Weights of a small image diffusion model.
Model: 9.39M parameters, arch dit.
Training: ademamix at rate 0.0005, 14700 steps, batches of 256.
Data: trained on photos of arthropod specimens (BIOSCAN-5M), 19.3 epochs.
Rows from block 9, named by matrix and row number. Rows with one number belong to one attention dimension. Each number is 50 + 15 x the weight over its row's rms, rounded and kept within 0 to 99. All counts start at 0. After the name is the row's rms in percent of the matrix's.
# v: attention value (model.blocks.9.attn.v.weight, 192x192), inputs 128-191
# proj: attention output (model.blocks.9.attn.proj.weight, 192x192, transposed), outputs 128-191
v.26 093:62 46 33 59 79 44 56 51 40 52 52 51 42 23 32 18 38 55 44 55 23 59 44 59 53 58 86 53 32 53 69 48 70 24 35 43 45 55 65 41 85 92 48 49 18 67 38 43 31 42 43 76 30 53 49 39 57 45 44 31 42 61 65 44
proj.26 106:68 49 42 35 87 07 38 44 54 48 62 62 65 67 29 64 60 57 67 46 47 58 40 57 39 42 20 55 38 56 38 61 50 75 43 37 78 34 73 45 62 44 70 55 64 48 79 28 52 35 27 38 39 52 47 46 66 50 46 65 23 33 50 33
v.27 101:55 51 65 47 38 42 46 45 62 43 50 49 31 24 60 33 73 75 47 50 48 29 38 67 44 41 53 65 65 48 52 60 62 56 78 34 75 57 69 39 53 59 37 77 57 60 36 47 68 55 47 28 49 49 50 26 50 40 70 59 64 40 60 50
proj.27 096:49 34 23 34 98 38 77 57 59 54 66 44 49 63 75 43 38 54 63 48 61 45 52 63 67 49 34 70 61 66 41 64 67 27 26 42 51 46 44 41 52 87 62 47 46 44 51 61 50 47 18 47 30 73 45 65 60 57 58 31 46 33 66 57
v.28 104:69 49 54 60 48 47 28 47 44 55 64 56 17 84 53 64 21 44 39 46 31 52 48 43 70 49 59 46 63 41 34 74 52 47 33 34 59 72 68 45 37 26 76 40 44 61 50 30 59 58 52 61 34 65 52 61 39 44 35 19 53 42 37 64
proj.28 100:40 40 44 86 41 45 38 39 57 42 56 52 34 69 85 63 50 40 37 38 61 64 68 88 73 67 47 56 69 25 42 41 60 57 50 58 44 24 39 49 33 73 37 52 43 24 50 62 42 55 48 33 58 58 35 69 45 44 65 43 61 53 43 39
v.29 107:59 65 61 58 62 66 65 36 67 70 53 49 27 84 82 68 31 66 46 72 49 54 72 39 38 39 53 40 48 54 38 26 40 38 40 56 44 69 56 68 46 05 64 64 46 58 35 39 36 55 55 42 37 58 55 76 46 48 29 60 44 50 40 52
proj.29 109:68 37 38 55 54 27 48 73 54 33 59 61 66 50 45 53 38 47 07 49 56 75 70 42 58 50 50 43 50 31 95 45 52 77 66 34 57 54 57 43 61 44 56 74 57 24 44 36 42 36 68 60 34 35 31 54 23 38 50 93 51 59 31 41
v.30 091:46 41 41 33 68 53 46 36 69 53 63 46 31 47 67 41 60 43 42 65 40 46 66 46 67 44 56 70 37 32 47 72 63 65 72 51 47 50 45 09 46 36 51 43 54 46 16 51 65 28 57 35 63 67 56 58 52 36 64 58 30 36 57 35
proj.30 100:53 69 39 43 57 15 76 55 23 42 55 38 33 49 49 75 88 00 64 58 59 43 72 57 40 33 54 68 31 66 58 51 57 41 39 12 39 49 58 42 38 16 52 64 54 64 57 36 67 61 47 36 42 44 60 51 33 61 42 50 44 48 82 67
v.31 093:47 58 55 41 47 45 55 24 58 36 37 22 38 32 37 31 20 61 63 42 53 57 52 52 42 26 64 34 58 39 16 32 36 75 55 60 46 20 51 58 40 60 54 20 43 24 36 69 34 31 51 44 29 55 63 30 56 61 78 58 38 27 41 63
proj.31 092:55 56 55 56 61 73 42 44 72 60 27 53 39 57 25 63 46 58 44 36 65 48 51 81 46 29 39 63 66 41 54 47 46 86 43 43 57 60 40 61 41 57 47 35 54 50 56 64 49 51 68 49 48 49 50 36 37 51 58 56 23 37 46 59
v.32 106:54 52 47 52 67 61 58 57 56 43 54 53 99 51 59 51 77 49 43 63 72 53 71 48 67 53 55 65 25 11 53 58 54 71 40 62 36 53 76 65 53 73 44 69 49 35 34 59 59 45 64 54 50 62 53 58 21 42 52 16 27 50 31 53
proj.32 099:68 29 35 64 51 32 56 33 46 64 60 50 20 49 34 51 55 66 69 39 42 76 64 32 68 41 38 51 40 75 54 34 25 30 64 52 40 42 47 45 29 28 60 43 58 67 31 55 66 32 48 49 40 46 62 67 40 24 66 40 35 49 53 77
v.33 088:35 71 55 39 43 59 33 67 51 47 04 42 21 44 38 69 65 37 70 37 37 51 64 36 55 68 53 48 32 28 45 53 56 63 27 55 59 65 38 66 59 61 79 59 53 59 68 50 50 54 45 68 50 45 54 67 54 65 61 34 63 36 48 19
proj.33 089:48 75 61 52 51 34 47 32 52 42 71 29 59 25 40 58 59 62 54 44 73 53 76 40 38 31 52 36 21 42 56 28 74 57 43 75 57 52 81 66 32 63 43 38 63 30 76 44 37 46 20 65 47 28 61 59 77 48 26 48 61 30 43 75
v.34 083:51 37 26 44 54 40 44 65 19 54 68 53 54 60 52 50 93 41 73 59 27 50 47 36 37 67 47 51 59 74 69 49 48 19 57 58 21 46 60 14 29 51 35 57 60 29 62 49 43 43 46 42 61 79 26 62 47 34 63 41 52 32 74 32
proj.34 094:53 46 42 56 54 73 49 26 51 42 41 33 52 55 67 53 75 34 51 57 48 66 38 75 53 66 52 53 45 51 09 48 66 29 44 51 47 44 24 58 47 33 41 42 60 58 57 39 49 35 31 46 39 57 61 55 36 49 57 75 66 58 72 59
v.35 107:43 48 57 33 24 20 70 54 60 51 25 38 43 61 36 44 41 49 57 45 39 72 45 82 66 62 40 69 41 44 17 54 54 43 48 42 38 22 44 66 50 56 41 40 36 56 17 46 49 34 51 76 37 38 45 64 39 57 79 66 32 45 00 90
proj.35 113:63 49 28 55 48 58 70 50 42 46 56 49 58 39 32 66 18 25 71 39 21 58 60 48 37 31 37 50 56 13 61 53 52 39 56 28 82 50 73 39 42 24 74 39 81 55 57 78 38 55 49 34 40 33 31 44 48 53 71 51 15 53 77 60
v.36 110:50 64 31 49 49 33 58 45 49 59 45 86 57 69 74 46 49 33 47 47 56 39 21 57 45 56 46 56 67 60 62 58 49 43 79 31 19 54 64 41 28 42 36 70 70 57 65 47 61 55 28 10 70 24 20 50 62 44 25 60 58 44 51 37
proj.36 096:35 53 68 70 59 70 60 43 61 67 47 25 48 45 65 39 47 67 84 51 69 72 17 65 41 62 40 41 48 51 51 33 29 64 61 50 34 42 38 65 50 44 43 38 56 45 53 53 32 76 71 30 52 80 55 60 37 49 30 38 76 56 38 65
v.37 122:52 48 49 54 34 56 50 37 46 66 60 16 62 54 36 55 58 60 61 35 36 55 45 72 30 90 37 73 87 51 67 46 56 36 66 61 44 49 62 48 47 48 41 39 52 28 34 55 19 89 60 61 54 43 59 41 59 63 70 62 43 22 56 61
proj.37 121:47 51 68 38 38 47 64 60 78 57 46 55 56 27 45 54 46 25 74 39 59 50 68 63 47 47 42 56 26 52 46 61 40 67 31 53 45 42 35 84 54 64 78 42 59 50 63 50 60 39 54 61 51 87 46 53 32 25 54 54 65 66 41 63
v.38 107:51 56 38 34 55 40 45 24 74 39 56 46 34 56 28 49 57 50 55 47 71 59 91 28 44 45 54 37 25 35 53 69 49 56 35 58 41 52 28 49 46 99 60 64 46 49 43 61 21 14 92 50 39 22 86 50 43 37 56 26 54 46 66 33
proj.38 096:56 38 47 46 46 61 64 33 36 41 61 46 37 23 24 53 62 46 52 58 33 19 60 43 33 68 64 64 31 63 53 49 47 44 49 33 45 37 79 39 42 41 53 31 44 50 50 20 60 42 32 35 57 40 47 06 59 44 56 72 28 70 75 78
v.39 105:66 57 32 57 39 48 69 47 64 68 43 53 27 43 42 57 55 08 36 55 26 52 52 46 71 41 52 71 50 48 48 62 62 66 34 19 45 49 56 44 35 38 77 51 49 39 36 44 77 49 40 49 55 52 59 43 43 28 22 60 54 64 76 27
proj.39 111:35 53 44 72 53 63 54 49 48 50 48 49 56 61 38 64 87 63 39 46 49 69 36 52 34 55 51 55 37 59 60 33 78 72 50 44 25 36 53 45 42 29 56 71 45 49 24 65 58 57 42 63 39 24 59 38 70 58 39 27 24 44 61 34
v.40 109:51 41 34 45 67 50 43 19 35 37 45 46 45 68 50 61 65 57 52 38 64 45 34 47 29 62 36 03 89 63 49 47 60 40 77 76 40 66 54 51 61 35 46 32 51 20 40 82 58 13 56 25 59 48 41 34 69 53 60 52 53 35 30 82
proj.40 103:53 44 45 48 39 66 41 62 74 49 40 18 44 47 58 41 38 64 49 58 54 48 73 43 71 67 39 44 72 49 62 77 49 26 38 39 51 55 38 43 59 67 66 31 47 29 50 64 48 60 49 40 37 80 24 67 48 56 47 40 64 63 57 51
v.41 110:36 55 70 33 46 68 53 56 62 35 68 40 81 53 60 32 73 56 62 71 50 41 48 86 29 30 44 34 74 32 30 48 50 42 88 41 62 64 30 71 22 84 18 49 70 66 56 45 49 38 52 54 51 75 36 20 47 65 58 51 65 39 30 49
proj.41 101:42 53 47 36 53 20 51 49 47 42 58 77 56 36 53 33 67 56 32 56 55 48 52 33 30 42 64 69 57 58 45 46 46 61 36 64 47 42 63 50 36 59 51 48 45 45 42 46 71 62 68 54 58 52 85 60 28 39 26 59 32 69 40 31
v.42 116:42 72 50 63 54 65 65 55 44 42 46 35 93 66 66 42 34 38 42 42 78 48 49 50 57 46 63 62 48 50 74 63 51 48 73 37 43 35 49 25 46 47 16 47 50 23 68 54 58 46 38 36 48 34 49 58 46 38 67 44 70 41 32 55
proj.42 100:21 58 39 72 34 28 62 62 43 64 18 63 51 26 54 68 63 56 88 65 53 43 85 41 48 54 63 38 10 51 40 43 53 60 44 59 38 53 58 60 45 40 65 68 93 58 72 47 53 47 51 43 28 54 53 62 26 52 48 41 53 45 33 23
v.43 102:27 61 55 62 58 51 39 43 62 45 48 28 61 75 38 65 74 66 51 38 38 59 44 53 29 48 38 44 56 78 79 36 54 50 76 36 63 47 51 39 55 15 67 54 59 49 58 52 46 46 55 54 57 67 40 16 60 39 57 55 72 53 59 53
proj.43 101:48 49 73 59 50 42 58 72 64 58 56 56 89 35 62 33 34 66 70 28 66 42 53 69 82 55 53 47 61 48 38 63 38 70 49 93 72 45 28 55 76 87 49 49 50 39 29 59 41 41 49 60 59 74 25 43 46 48 56 52 51 70 41 60
v.44 105:45 45 53 65 36 64 32 34 37 70 63 25 28 45 41 32 23 49 63 85 50 23 52 55 46 56 25 80 59 61 50 72 65 48 54 51 68 27 56 58 49 40 56 58 62 41 31 43 49 69 32 45 61 32 61 48 65 40 53 42 33 37 51 77
proj.44 099:71 59 45 72 69 44 54 43 20 44 31 32 51 46 56 62 55 37 35 58 43 78 60 63 43 54 66 41 69 20 47 38 47 43 52 32 38 59 56 45 56 56 58 58 50 53 64 62 54 73 73 54 33 73 62 67 39 36 67 55 86 43 33 49
v.45 101:49 50 54 52 27 59 58 41 33 67 50 29 61 56 32 15 38 35 77 47 47 44 59 46 70 50 54 65 33 48 41 56 18 34 58 85 77 38 60 54 48 30 60 48 49 28 35 60 44 60 54 37 51 31 51 68 57 53 52 27 61 46 35 45
proj.45 114:50 73 49 45 48 39 75 19 47 29 35 50 44 58 45 36 85 33 49 71 49 16 54 44 59 51 60 61 54 22 36 39 49 50 44 45 69 39 55 18 27 37 69 32 34 53 37 71 67 47 71 53 56 23 43 63 42 44 80 53 60 30 62 54
v.46 105:36 46 45 42 51 62 39 42 57 64 55 09 48 25 44 59 42 54 41 20 31 61 64 63 45 67 44 68 21 62 55 29 55 51 45 25 77 50 50 73 68 43 45 56 44 64 28 24 44 57 62 79 28 65 55 50 68 31 62 46 32 54 29 73
proj.46 110:50 61 35 32 38 45 66 50 44 58 46 36 42 77 56 61 37 40 34 43 43 65 69 42 54 49 52 73 42 25 52 39 54 61 54 55 24 45 56 39 44 31 70 42 42 58 60 49 55 48 41 43 68 34 52 49 58 48 63 53 45 22 60 57
v.47 104:58 57 55 55 80 43 57 51 54 36 59 42 38 37 31 40 47 45 42 58 51 52 57 35 77 33 66 65 29 59 52 39 54 47 04 44 50 47 34 25 41 65 53 63 50 65 41 58 26 47 40 68 34 58 80 70 28 73 58 60 31 59 98 40
proj.47 095:48 47 26 57 64 32 48 39 41 35 53 50 41 52 47 46 74 55 31 42 47 41 13 55 49 56 40 17 32 32 52 34 42 40 26 69 68 41 64 29 21 46 36 50 59 68 40 52 43 52 11 35 63 30 39 74 61 62 45 53 34 33 61 28
v.48 101:33 65 40 67 59 56 71 40 44 32 68 35 80 54 54 22 26 66 39 27 49 31 42 47 72 54 53 51 56 27 67 40 68 58 61 51 58 12 35 61 54 32 64 77 99 41 40 67 67 80 38 37 40 49 44 56 39 34 45 40 55 51 47 56
proj.48 101:33 69 64 45 39 32 64 75 71 42 55 37 63 74 64 51 25 27 42 40 68 57 70 36 49 42 74 55 47 44 56 55 52 34 54 52 35 47 32 55 75 29 54 53 46 46 35 31 53 58 60 62 88 56 59 58 36 47 51 21 47 46 41 46
v.49 111:43 64 60 34 58 65 55 27 49 14 56 63 45 72 36 66 61 77 55 32 46 62 61 41 24 34 44 03 56 65 48 49 63 55 43 61 45 50 46 30 73 66 72 37 51 33 24 43 42 53 87 44 51 21 64 35 56 37 33 29 60 52 53 60
proj.49 126:61 47 49 39 56 51 55 43 54 82 45 59 50 50 69 71 35 46 28 29 50 71 46 66 55 69 47 76 69 51 64 64 29 52 40 59 53 49 53 47 62 72 34 46 44 23 77 46 36 48 25 43 56 45 32 47 71 53 61 76 60 44 65 41
v.50 113:38 53 49 49 57 40 60 53 43 47 61 34 71 60 44 34 55 33 37 31 36 49 46 54 59 47 57 70 94 47 30 48 33 31 61 21 29 57 23 15 63 16 53 60 46 59 51 71 76 50 18 54 39 50 51 55 39 44 35 34 52 41 36 30
proj.50 110:50 76 67 56 50 37 60 39 46 63 46 53 54 58 65 35 49 67 52 75 72 76 50 41 42 31 53 58 52 49 46 48 57 51 45 43 28 40 29 43 33 52 47 42 18 65 63 45 47 58 68 56 57 38 58 71 30 55 40 33 52 81 49 50
v.51 116:86 35 46 93 26 30 43 84 62 69 66 35 00 45 47 64 46 34 44 40 16 42 35 47 56 47 47 55 47 80 43 39 22 21 53 66 52 26 44 20 56 34 24 39 29 46 48 32 67 29 35 52 39 53 27 41 48 60 68 57 80 45 49 23
proj.51 109:61 70 45 37 41 44 49 37 26 34 69 25 63 49 89 56 47 53 38 33 40 31 28 53 42 61 68 59 41 54 25 61 57 43 82 46 31 57 74 57 53 70 33 45 51 45 43 62 59 40 62 61 55 57 59 54 64 75 35 22 54 51 50 63
v.52 104:50 28 62 45 31 64 34 39 26 30 56 52 88 63 55 41 49 46 49 32 58 44 62 41 67 69 35 42 53 71 65 49 52 60 31 57 55 47 74 51 52 34 51 56 52 28 52 57 29 44 64 35 24 21 30 26 42 25 46 75 65 50 82 38
proj.52 106:65 67 56 80 53 62 43 53 40 69 53 46 54 47 43 56 24 83 53 56 77 65 37 80 37 30 41 55 53 54 52 50 49 45 41 26 22 51 54 43 47 91 57 60 38 52 36 60 39 61 61 58 49 49 46 45 49 73 45 59 52 54 16 89
v.53 108:77 39 59 48 45 58 51 22 56 49 33 51 49 45 56 61 09 77 55 28 49 51 62 34 19 45 42 38 46 50 44 22 58 47 35 44 59 52 54 79 55 29 97 32 35 59 30 48 20 43 79 65 47 59 51 42 29 33 44 40 50 60 64 68
proj.53 119:34 64 47 47 51 54 59 36 59 56 50 68 53 55 36 38 47 59 40 47 51 42 53 53 43 59 45 68 35 32 69 67 42 56 55 42 44 56 23 37 61 55 63 49 45 40 49 57 52 46 50 59 55 34 44 40 50 60 59 67 39 19 41 45
v.54 113:55 57 51 48 42 25 41 44 73 50 21 53 59 66 62 48 40 63 65 53 77 38 46 39 62 57 44 39 61 43 31 77 64 33 87 74 66 49 71 55 45 67 56 65 33 43 67 56 61 72 46 37 70 38 43 70 46 25 74 48 44 43 15 73
proj.54 112:71 58 66 73 61 48 83 59 82 74 51 59 46 54 54 56 17 77 65 58 51 60 56 82 41 37 53 35 75 56 35 48 56 47 63 71 42 73 59 97 50 66 25 59 53 49 46 37 59 33 57 44 56 57 52 46 46 11 63 39 40 47 53 41
v.55 093:29 69 83 48 52 78 33 49 49 51 61 41 68 53 30 57 25 53 49 46 60 56 51 37 28 53 28 58 67 38 64 31 55 49 44 48 82 42 58 77 39 38 73 40 51 60 53 52 31 73 20 42 57 61 76 99 29 42 50 65 45 45 56 72
proj.55 091:49 15 39 78 72 53 54 50 63 49 50 76 42 51 51 46 40 77 38 58 33 54 67 44 57 30 64 57 46 30 44 33 59 76 45 43 72 61 43 46 38 51 23 63 26 54 32 17 41 31 61 68 54 32 40 51 53 42 47 38 47 57 39 50
v.56 105:64 46 52 65 47 61 48 16 48 63 49 60 28 55 57 69 15 81 40 48 62 51 70 49 18 53 45 51 68 54 86 48 68 41 52 63 65 36 42 76 58 58 86 40 40 50 44 40 09 49 71 72 26 66 67 51 45 53 37 43 74 64 53 65
proj.56 106:50 65 28 67 40 43 41 65 72 34 80 57 55 63 48 54 33 44 34 62 55 48 82 50 57 44 24 50 30 57 88 43 41 56 87 38 51 46 43 65 54 65 59 51 77 56 63 19 32 39 60 82 67 57 41 44 44 63 39 52 58 46 45 47
v.57 085:51 45 49 55 70 38 58 52 43 43 77 62 52 55 44 68 64 61 46 42 25 54 52 53 46 62 46 36 67 58 41 11 44 61 57 61 57 41 41 59 67 43 61 30 67 33 45 42 37 55 96 30 52 29 46 25 72 30 63 43 81 46 33 76
proj.57 092:71 45 39 48 38 52 52 48 52 67 39 57 21 47 60 55 25 44 55 69 29 46 74 50 31 58 58 28 67 41 50 53 65 56 67 63 45 53 23 76 88 64 40 55 48 49 80 36 49 56 49 24 55 66 20 30 43 48 58 31 27 79 64 58
v.58 091:55 60 51 80 38 58 16 60 19 38 35 50 60 50 59 27 56 53 39 68 56 67 47 60 38 62 66 71 67 35 71 42 58 48 58 58 33 43 67 48 47 26 25 34 50 36 90 62 47 40 40 39 39 32 50 35 49 35 35 68 53 40 74 23
proj.58 100:40 40 38 53 58 35 60 65 43 44 56 35 26 73 59 20 33 75 71 40 73 59 37 55 48 41 49 27 28 76 06 31 39 45 46 62 67 64 35 31 53 69 36 48 52 34 50 39 51 45 99 57 52 56 39 78 40 47 36 30 70 54 43 63
v.59 111:61 57 40 44 57 37 36 69 43 33 56 54 44 65 52 28 71 50 50 71 39 49 58 38 78 50 58 37 43 44 41 58 33 74 36 54 49 46 50 38 58 71 12 60 55 59 44 49 49 68 59 17 75 15 27 53 51 61 39 59 39 70 68 20
proj.59 106:24 43 41 65 72 69 51 57 39 62 56 49 35 44 47 61 36 41 65 48 38 60 05 42 42 53 44 29 41 56 38 62 44 08 62 44 62 75 47 78 37 50 39 70 54 44 33 43 50 56 59 67 48 43 31 55 61 51 49 29 52 59 54 69
v.60 109:44 33 49 55 56 65 42 60 82 65 63 47 32 41 45 90 32 37 54 58 40 48 65 41 67 18 51 24 14 48 38 54 60 61 24 66 57 52 27 33 59 44 90 64 42 57 36 44 56 39 49 57 23 54 58 75 60 56 59 53 18 65 26 32
proj.60 102:54 67 50 20 33 56 40 47 34 21 50 57 33 32 33 46 33 60 47 33 36 51 60 47 43 77 47 63 37 48 68 29 58 51 59 19 66 61 55 30 53 40 39 40 59 41 40 60 50 31 26 30 61 12 34 56 74 53 43 58 29 48 40 54
v.61 095:55 51 56 18 52 61 59 41 34 50 47 40 69 49 40 35 33 51 46 17 37 67 91 55 52 25 69 55 54 61 54 49 68 50 26 49 74 39 39 64 60 29 68 28 43 34 51 57 86 61 70 48 22 54 53 63 43 57 64 43 29 55 37 61
proj.61 084:42 49 51 73 85 21 67 59 69 25 51 40 72 31 28 55 41 29 65 52 58 47 89 52 47 45 53 59 48 77 67 57 57 48 58 49 85 50 38 46 54 30 84 41 36 28 47 31 30 63 60 33 73 15 44 35 45 27 43 58 44 51 52 56
v.62 112:48 42 40 49 41 31 50 45 18 66 63 59 91 42 53 31 42 33 54 45 64 62 37 52 54 84 40 76 42 48 58 54 28 33 64 59 32 59 44 63 29 58 19 64 37 44 68 61 52 54 41 64 58 60 11 50 53 59 48 40 34 36 35 54
proj.62 109:58 59 52 32 59 47 49 58 35 53 37 58 50 39 60 58 50 55 88 56 41 44 65 58 56 41 33 30 39 57 17 61 62 52 61 70 53 54 55 62 57 54 78 46 50 45 49 52 46 29 60 22 26 83 63 75 32 16 41 55 67 56 39 50
v.63 097:63 58 79 47 52 41 51 64 42 60 44 57 80 52 45 58 67 34 41 60 45 48 28 52 56 55 21 41 91 52 21 38 53 41 64 60 60 47 24 47 38 59 39 88 54 45 43 41 42 56 99 59 64 17 34 42 41 63 48 69 90 40 20 20
proj.63 097:59 74 32 60 57 53 42 81 64 54 44 64 22 49 88 54 45 38 59 36 52 44 24 35 63 56 46 44 56 31 51 63 41 68 46 68 50 46 45 38 44 56 47 44 63 24 23 46 44 63 70 58 37 26 41 34 60 78 49 52 61 63 47 77
v.64 104:42 60 35 52 58 47 63 28 41 50 26 46 49 34 47 49 54 22 44 31 62 24 65 52 59 64 49 73 35 61 62 50 16 33 61 58 58 56 27 59 47 46 23 27 54 60 41 50 37 51 99 55 50 67 38 64 46 37 41 47 41 76 36 12
proj.64 099:46 55 76 52 40 44 70 27 51 70 59 44 75 41 20 55 60 51 59 54 41 55 61 58 64 60 56 72 71 70 33 41 31 42 48 27 50 71 71 53 42 68 35 50 45 63 65 50 29 52 67 34 42 57 62 56 54 27 37 54 39 24 56 43
v.65 093:54 58 43 35 68 73 28 43 23 61 39 49 76 54 37 92 39 66 22 54 48 47 45 30 55 37 42 79 22 39 53 57 35 73 50 45 44 61 15 39 61 16 49 59 37 79 43 61 41 62 60 53 19 35 48 51 41 24 22 50 51 53 48 45
proj.65 089:51 52 49 43 57 47 59 43 66 41 56 51 42 52 35 42 37 43 62 52 54 54 46 41 37 20 61 42 76 88 64 60 44 53 43 61 35 68 46 83 43 36 47 61 33 77 40 57 54 42 53 55 65 48 39 38 61 67 11 23 58 47 83 27
v.66 097:69 65 45 43 62 44 55 43 62 54 49 29 33 75 65 65 64 42 46 26 38 54 37 39 45 69 46 27 34 38 52 50 28 43 54 49 47 49 32 73 32 28 43 15 43 62 48 52 53 46 98 29 37 67 54 58 57 49 43 46 45 69 51 40
proj.66 097:44 66 63 51 81 41 57 24 48 92 44 23 75 52 60 46 25 35 59 59 40 46 62 73 61 48 41 73 90 44 62 49 47 42 24 64 29 27 49 53 40 63 27 61 65 50 84 61 50 67 70 49 41 42 61 29 52 38 48 36 60 68 62 51
v.67 094:49 55 74 48 46 35 56 37 69 45 65 75 52 47 34 50 35 67 72 61 72 45 57 56 50 41 69 45 68 27 33 49 54 50 21 78 38 41 46 41 38 36 41 56 58 08 44 83 62 49 64 58 68 46 41 66 65 45 65 47 38 50 43 37
proj.67 094:60 48 47 48 41 52 40 61 47 46 41 42 91 44 49 62 82 54 47 58 58 47 51 47 46 46 54 33 34 67 64 80 30 45 56 64 48 78 33 38 73 51 41 50 31 74 41 64 53 47 48 60 48 37 27 63 36 27 73 47 43 30 36 30
v.68 099:43 68 61 61 15 56 39 46 43 65 37 29 32 62 45 62 47 67 48 59 52 77 42 60 25 24 51 52 60 82 08 43 49 39 68 37 32 47 38 62 38 47 31 25 64 68 45 53 59 50 13 51 39 38 51 75 61 94 38 75 37 49 62 49
proj.68 097:68 64 41 23 03 58 42 47 35 28 64 54 59 59 53 44 49 56 56 43 47 64 41 39 72 61 41 49 31 77 73 71 49 29 88 53 52 13 51 57 37 44 27 58 28 51 41 50 39 39 65 75 58 47 74 39 42 65 40 44 37 65 33 81
v.69 088:41 47 57 55 57 55 44 61 76 46 73 63 50 56 67 26 38 52 47 36 49 65 39 63 46 75 27 81 55 58 42 48 50 55 57 57 63 44 45 22 48 44 49 45 45 47 57 44 56 70 44 55 55 53 72 32 58 41 80 53 36 18 54 48
proj.69 093:66 46 82 72 54 36 72 35 19 64 48 77 59 78 46 41 54 69 41 45 29 53 26 51 11 38 46 17 51 64 85 41 40 30 52 23 61 33 38 48 53 33 34 46 50 44 54 42 52 71 44 51 28 56 65 38 71 44 66 66 48 66 46 45
v.70 096:48 46 51 53 58 64 38 30 00 40 43 44 31 37 29 28 43 36 69 66 43 36 63 52 58 40 55 39 41 56 64 30 52 35 42 52 32 40 49 34 38 48 33 57 41 69 56 47 73 29 49 52 56 30 14 42 61 88 36 45 81 51 58 73
proj.70 086:32 40 65 44 29 20 51 23 58 48 42 35 32 59 50 32 25 43 42 49 40 73 46 71 49 60 23 27 31 31 62 66 52 56 70 43 35 60 86 61 54 41 69 59 41 51 41 25 57 63 50 36 46 57 36 67 34 75 56 45 50 48 58 58
v.71 099:41 72 44 38 52 46 49 71 48 29 42 46 37 42 58 37 36 52 56 55 42 14 45 46 41 59 62 47 10 73 53 67 59 31 56 59 58 50 32 58 34 25 50 32 27 31 57 33 51 39 45 66 40 56 53 45 94 40 45 47 59 36 55 15
proj.71 095:74 45 53 13 53 34 51 37 55 60 50 56 36 52 47 48 23 25 75 40 65 58 55 61 25 52 72 59 41 48 28 58 52 38 24 13 51 57 43 41 25 63 08 53 60 36 38 24 50 38 58 65 57 55 63 63 25 35 41 37 46 47 42 00
v.72 094:30 47 40 52 50 62 32 61 40 85 61 46 54 67 51 38 75 52 57 39 45 57 53 67 42 54 70 55 39 44 59 49 43 69 55 34 49 48 42 65 65 66 65 31 65 48 61 71 59 59 14 28 57 69 62 42 36 40 47 50 39 39 37 22
proj.72 097:54 42 53 16 11 62 30 57 68 53 43 75 42 52 43 59 48 78 46 41 56 57 72 51 61 60 51 57 47 65 66 73 36 32 32 34 25 44 43 48 60 61 33 44 62 74 55 49 39 55 19 42 60 41 20 45 37 52 68 50 41 52 63 48
v.73 091:60 65 70 63 37 56 39 41 18 50 42 59 47 54 20 55 51 57 42 53 60 46 35 40 62 57 55 44 66 46 54 27 43 33 65 66 34 57 41 39 62 65 53 88 56 50 53 34 49 41 86 59 44 48 23 45 50 57 32 57 34 72 44 21
proj.73 099:37 65 41 73 69 42 59 33 68 34 44 41 78 78 35 63 12 49 59 62 54 55 51 42 64 33 65 27 93 32 14 65 61 64 47 40 55 54 68 22 33 63 67 61 44 53 52 55 40 61 80 47 24 61 53 57 55 45 57 62 29 73 51 60
v.74 090:45 41 59 75 56 52 46 71 72 87 38 57 44 46 51 73 53 22 75 19 69 09 42 37 43 67 59 64 50 29 56 85 80 73 32 78 47 55 39 41 69 47 77 28 43 42 55 41 61 28 55 43 47 49 55 47 41 48 45 47 54 49 54 35
proj.74 095:55 18 40 40 69 56 52 39 47 59 69 50 63 62 36 54 54 53 30 50 25 60 30 52 56 50 61 31 45 55 60 34 55 55 69 47 57 44 42 30 57 60 49 35 71 23 53 35 58 39 54 56 31 57 37 44 84 54 57 84 77 45 51 73
v.75 102:52 44 56 55 40 56 14 45 39 30 39 27 34 71 62 38 51 49 58 42 65 69 65 56 50 56 54 37 59 53 55 48 45 24 25 46 32 56 48 55 34 39 83 48 48 57 50 30 29 52 46 40 36 42 25 73 52 39 56 70 22 24 52 47
proj.75 105:52 71 35 47 48 75 37 50 42 64 31 24 78 39 52 38 63 62 64 68 75 70 50 31 48 40 30 63 45 54 42 47 46 45 33 34 51 23 77 65 26 60 34 24 54 63 65 67 71 45 59 72 37 44 57 66 51 64 65 63 47 46 68 51
v.76 097:56 60 68 40 46 45 44 50 28 75 83 55 67 55 43 53 58 69 50 44 32 45 53 31 44 80 60 44 32 61 54 56 60 51 64 77 41 49 65 60 41 42 65 63 76 62 56 59 66 74 77 33 42 27 36 47 70 46 41 54 36 56 28 09
proj.76 101:25 58 49 32 27 49 59 53 57 46 41 63 64 28 45 62 45 37 27 37 41 23 46 53 48 33 63 63 57 35 58 64 37 52 21 28 44 52 62 43 72 65 68 46 60 58 59 62 77 53 63 44 49 65 45 53 75 51 57 68 41 38 63 41
v.77 094:67 16 54 56 64 52 45 59 42 22 59 77 26 73 45 33 58 58 49 50 53 66 58 35 49 70 44 56 43 55 41 33 45 75 50 55 67 32 45 39 54 75 70 50 77 57 60 61 42 46 43 43 49 45 31 74 38 39 57 57 60 33 37 46
proj.77 092:35 50 64 43 49 53 50 38 44 60 46 41 71 42 36 46 52 48 53 54 40 60 70 47 49 36 55 53 44 42 41 51 69 58 44 17 40 37 75 55 65 52 55 45 69 50 31 64 61 44 43 45 32 45 50 39 53 42 78 30 45 90 61 35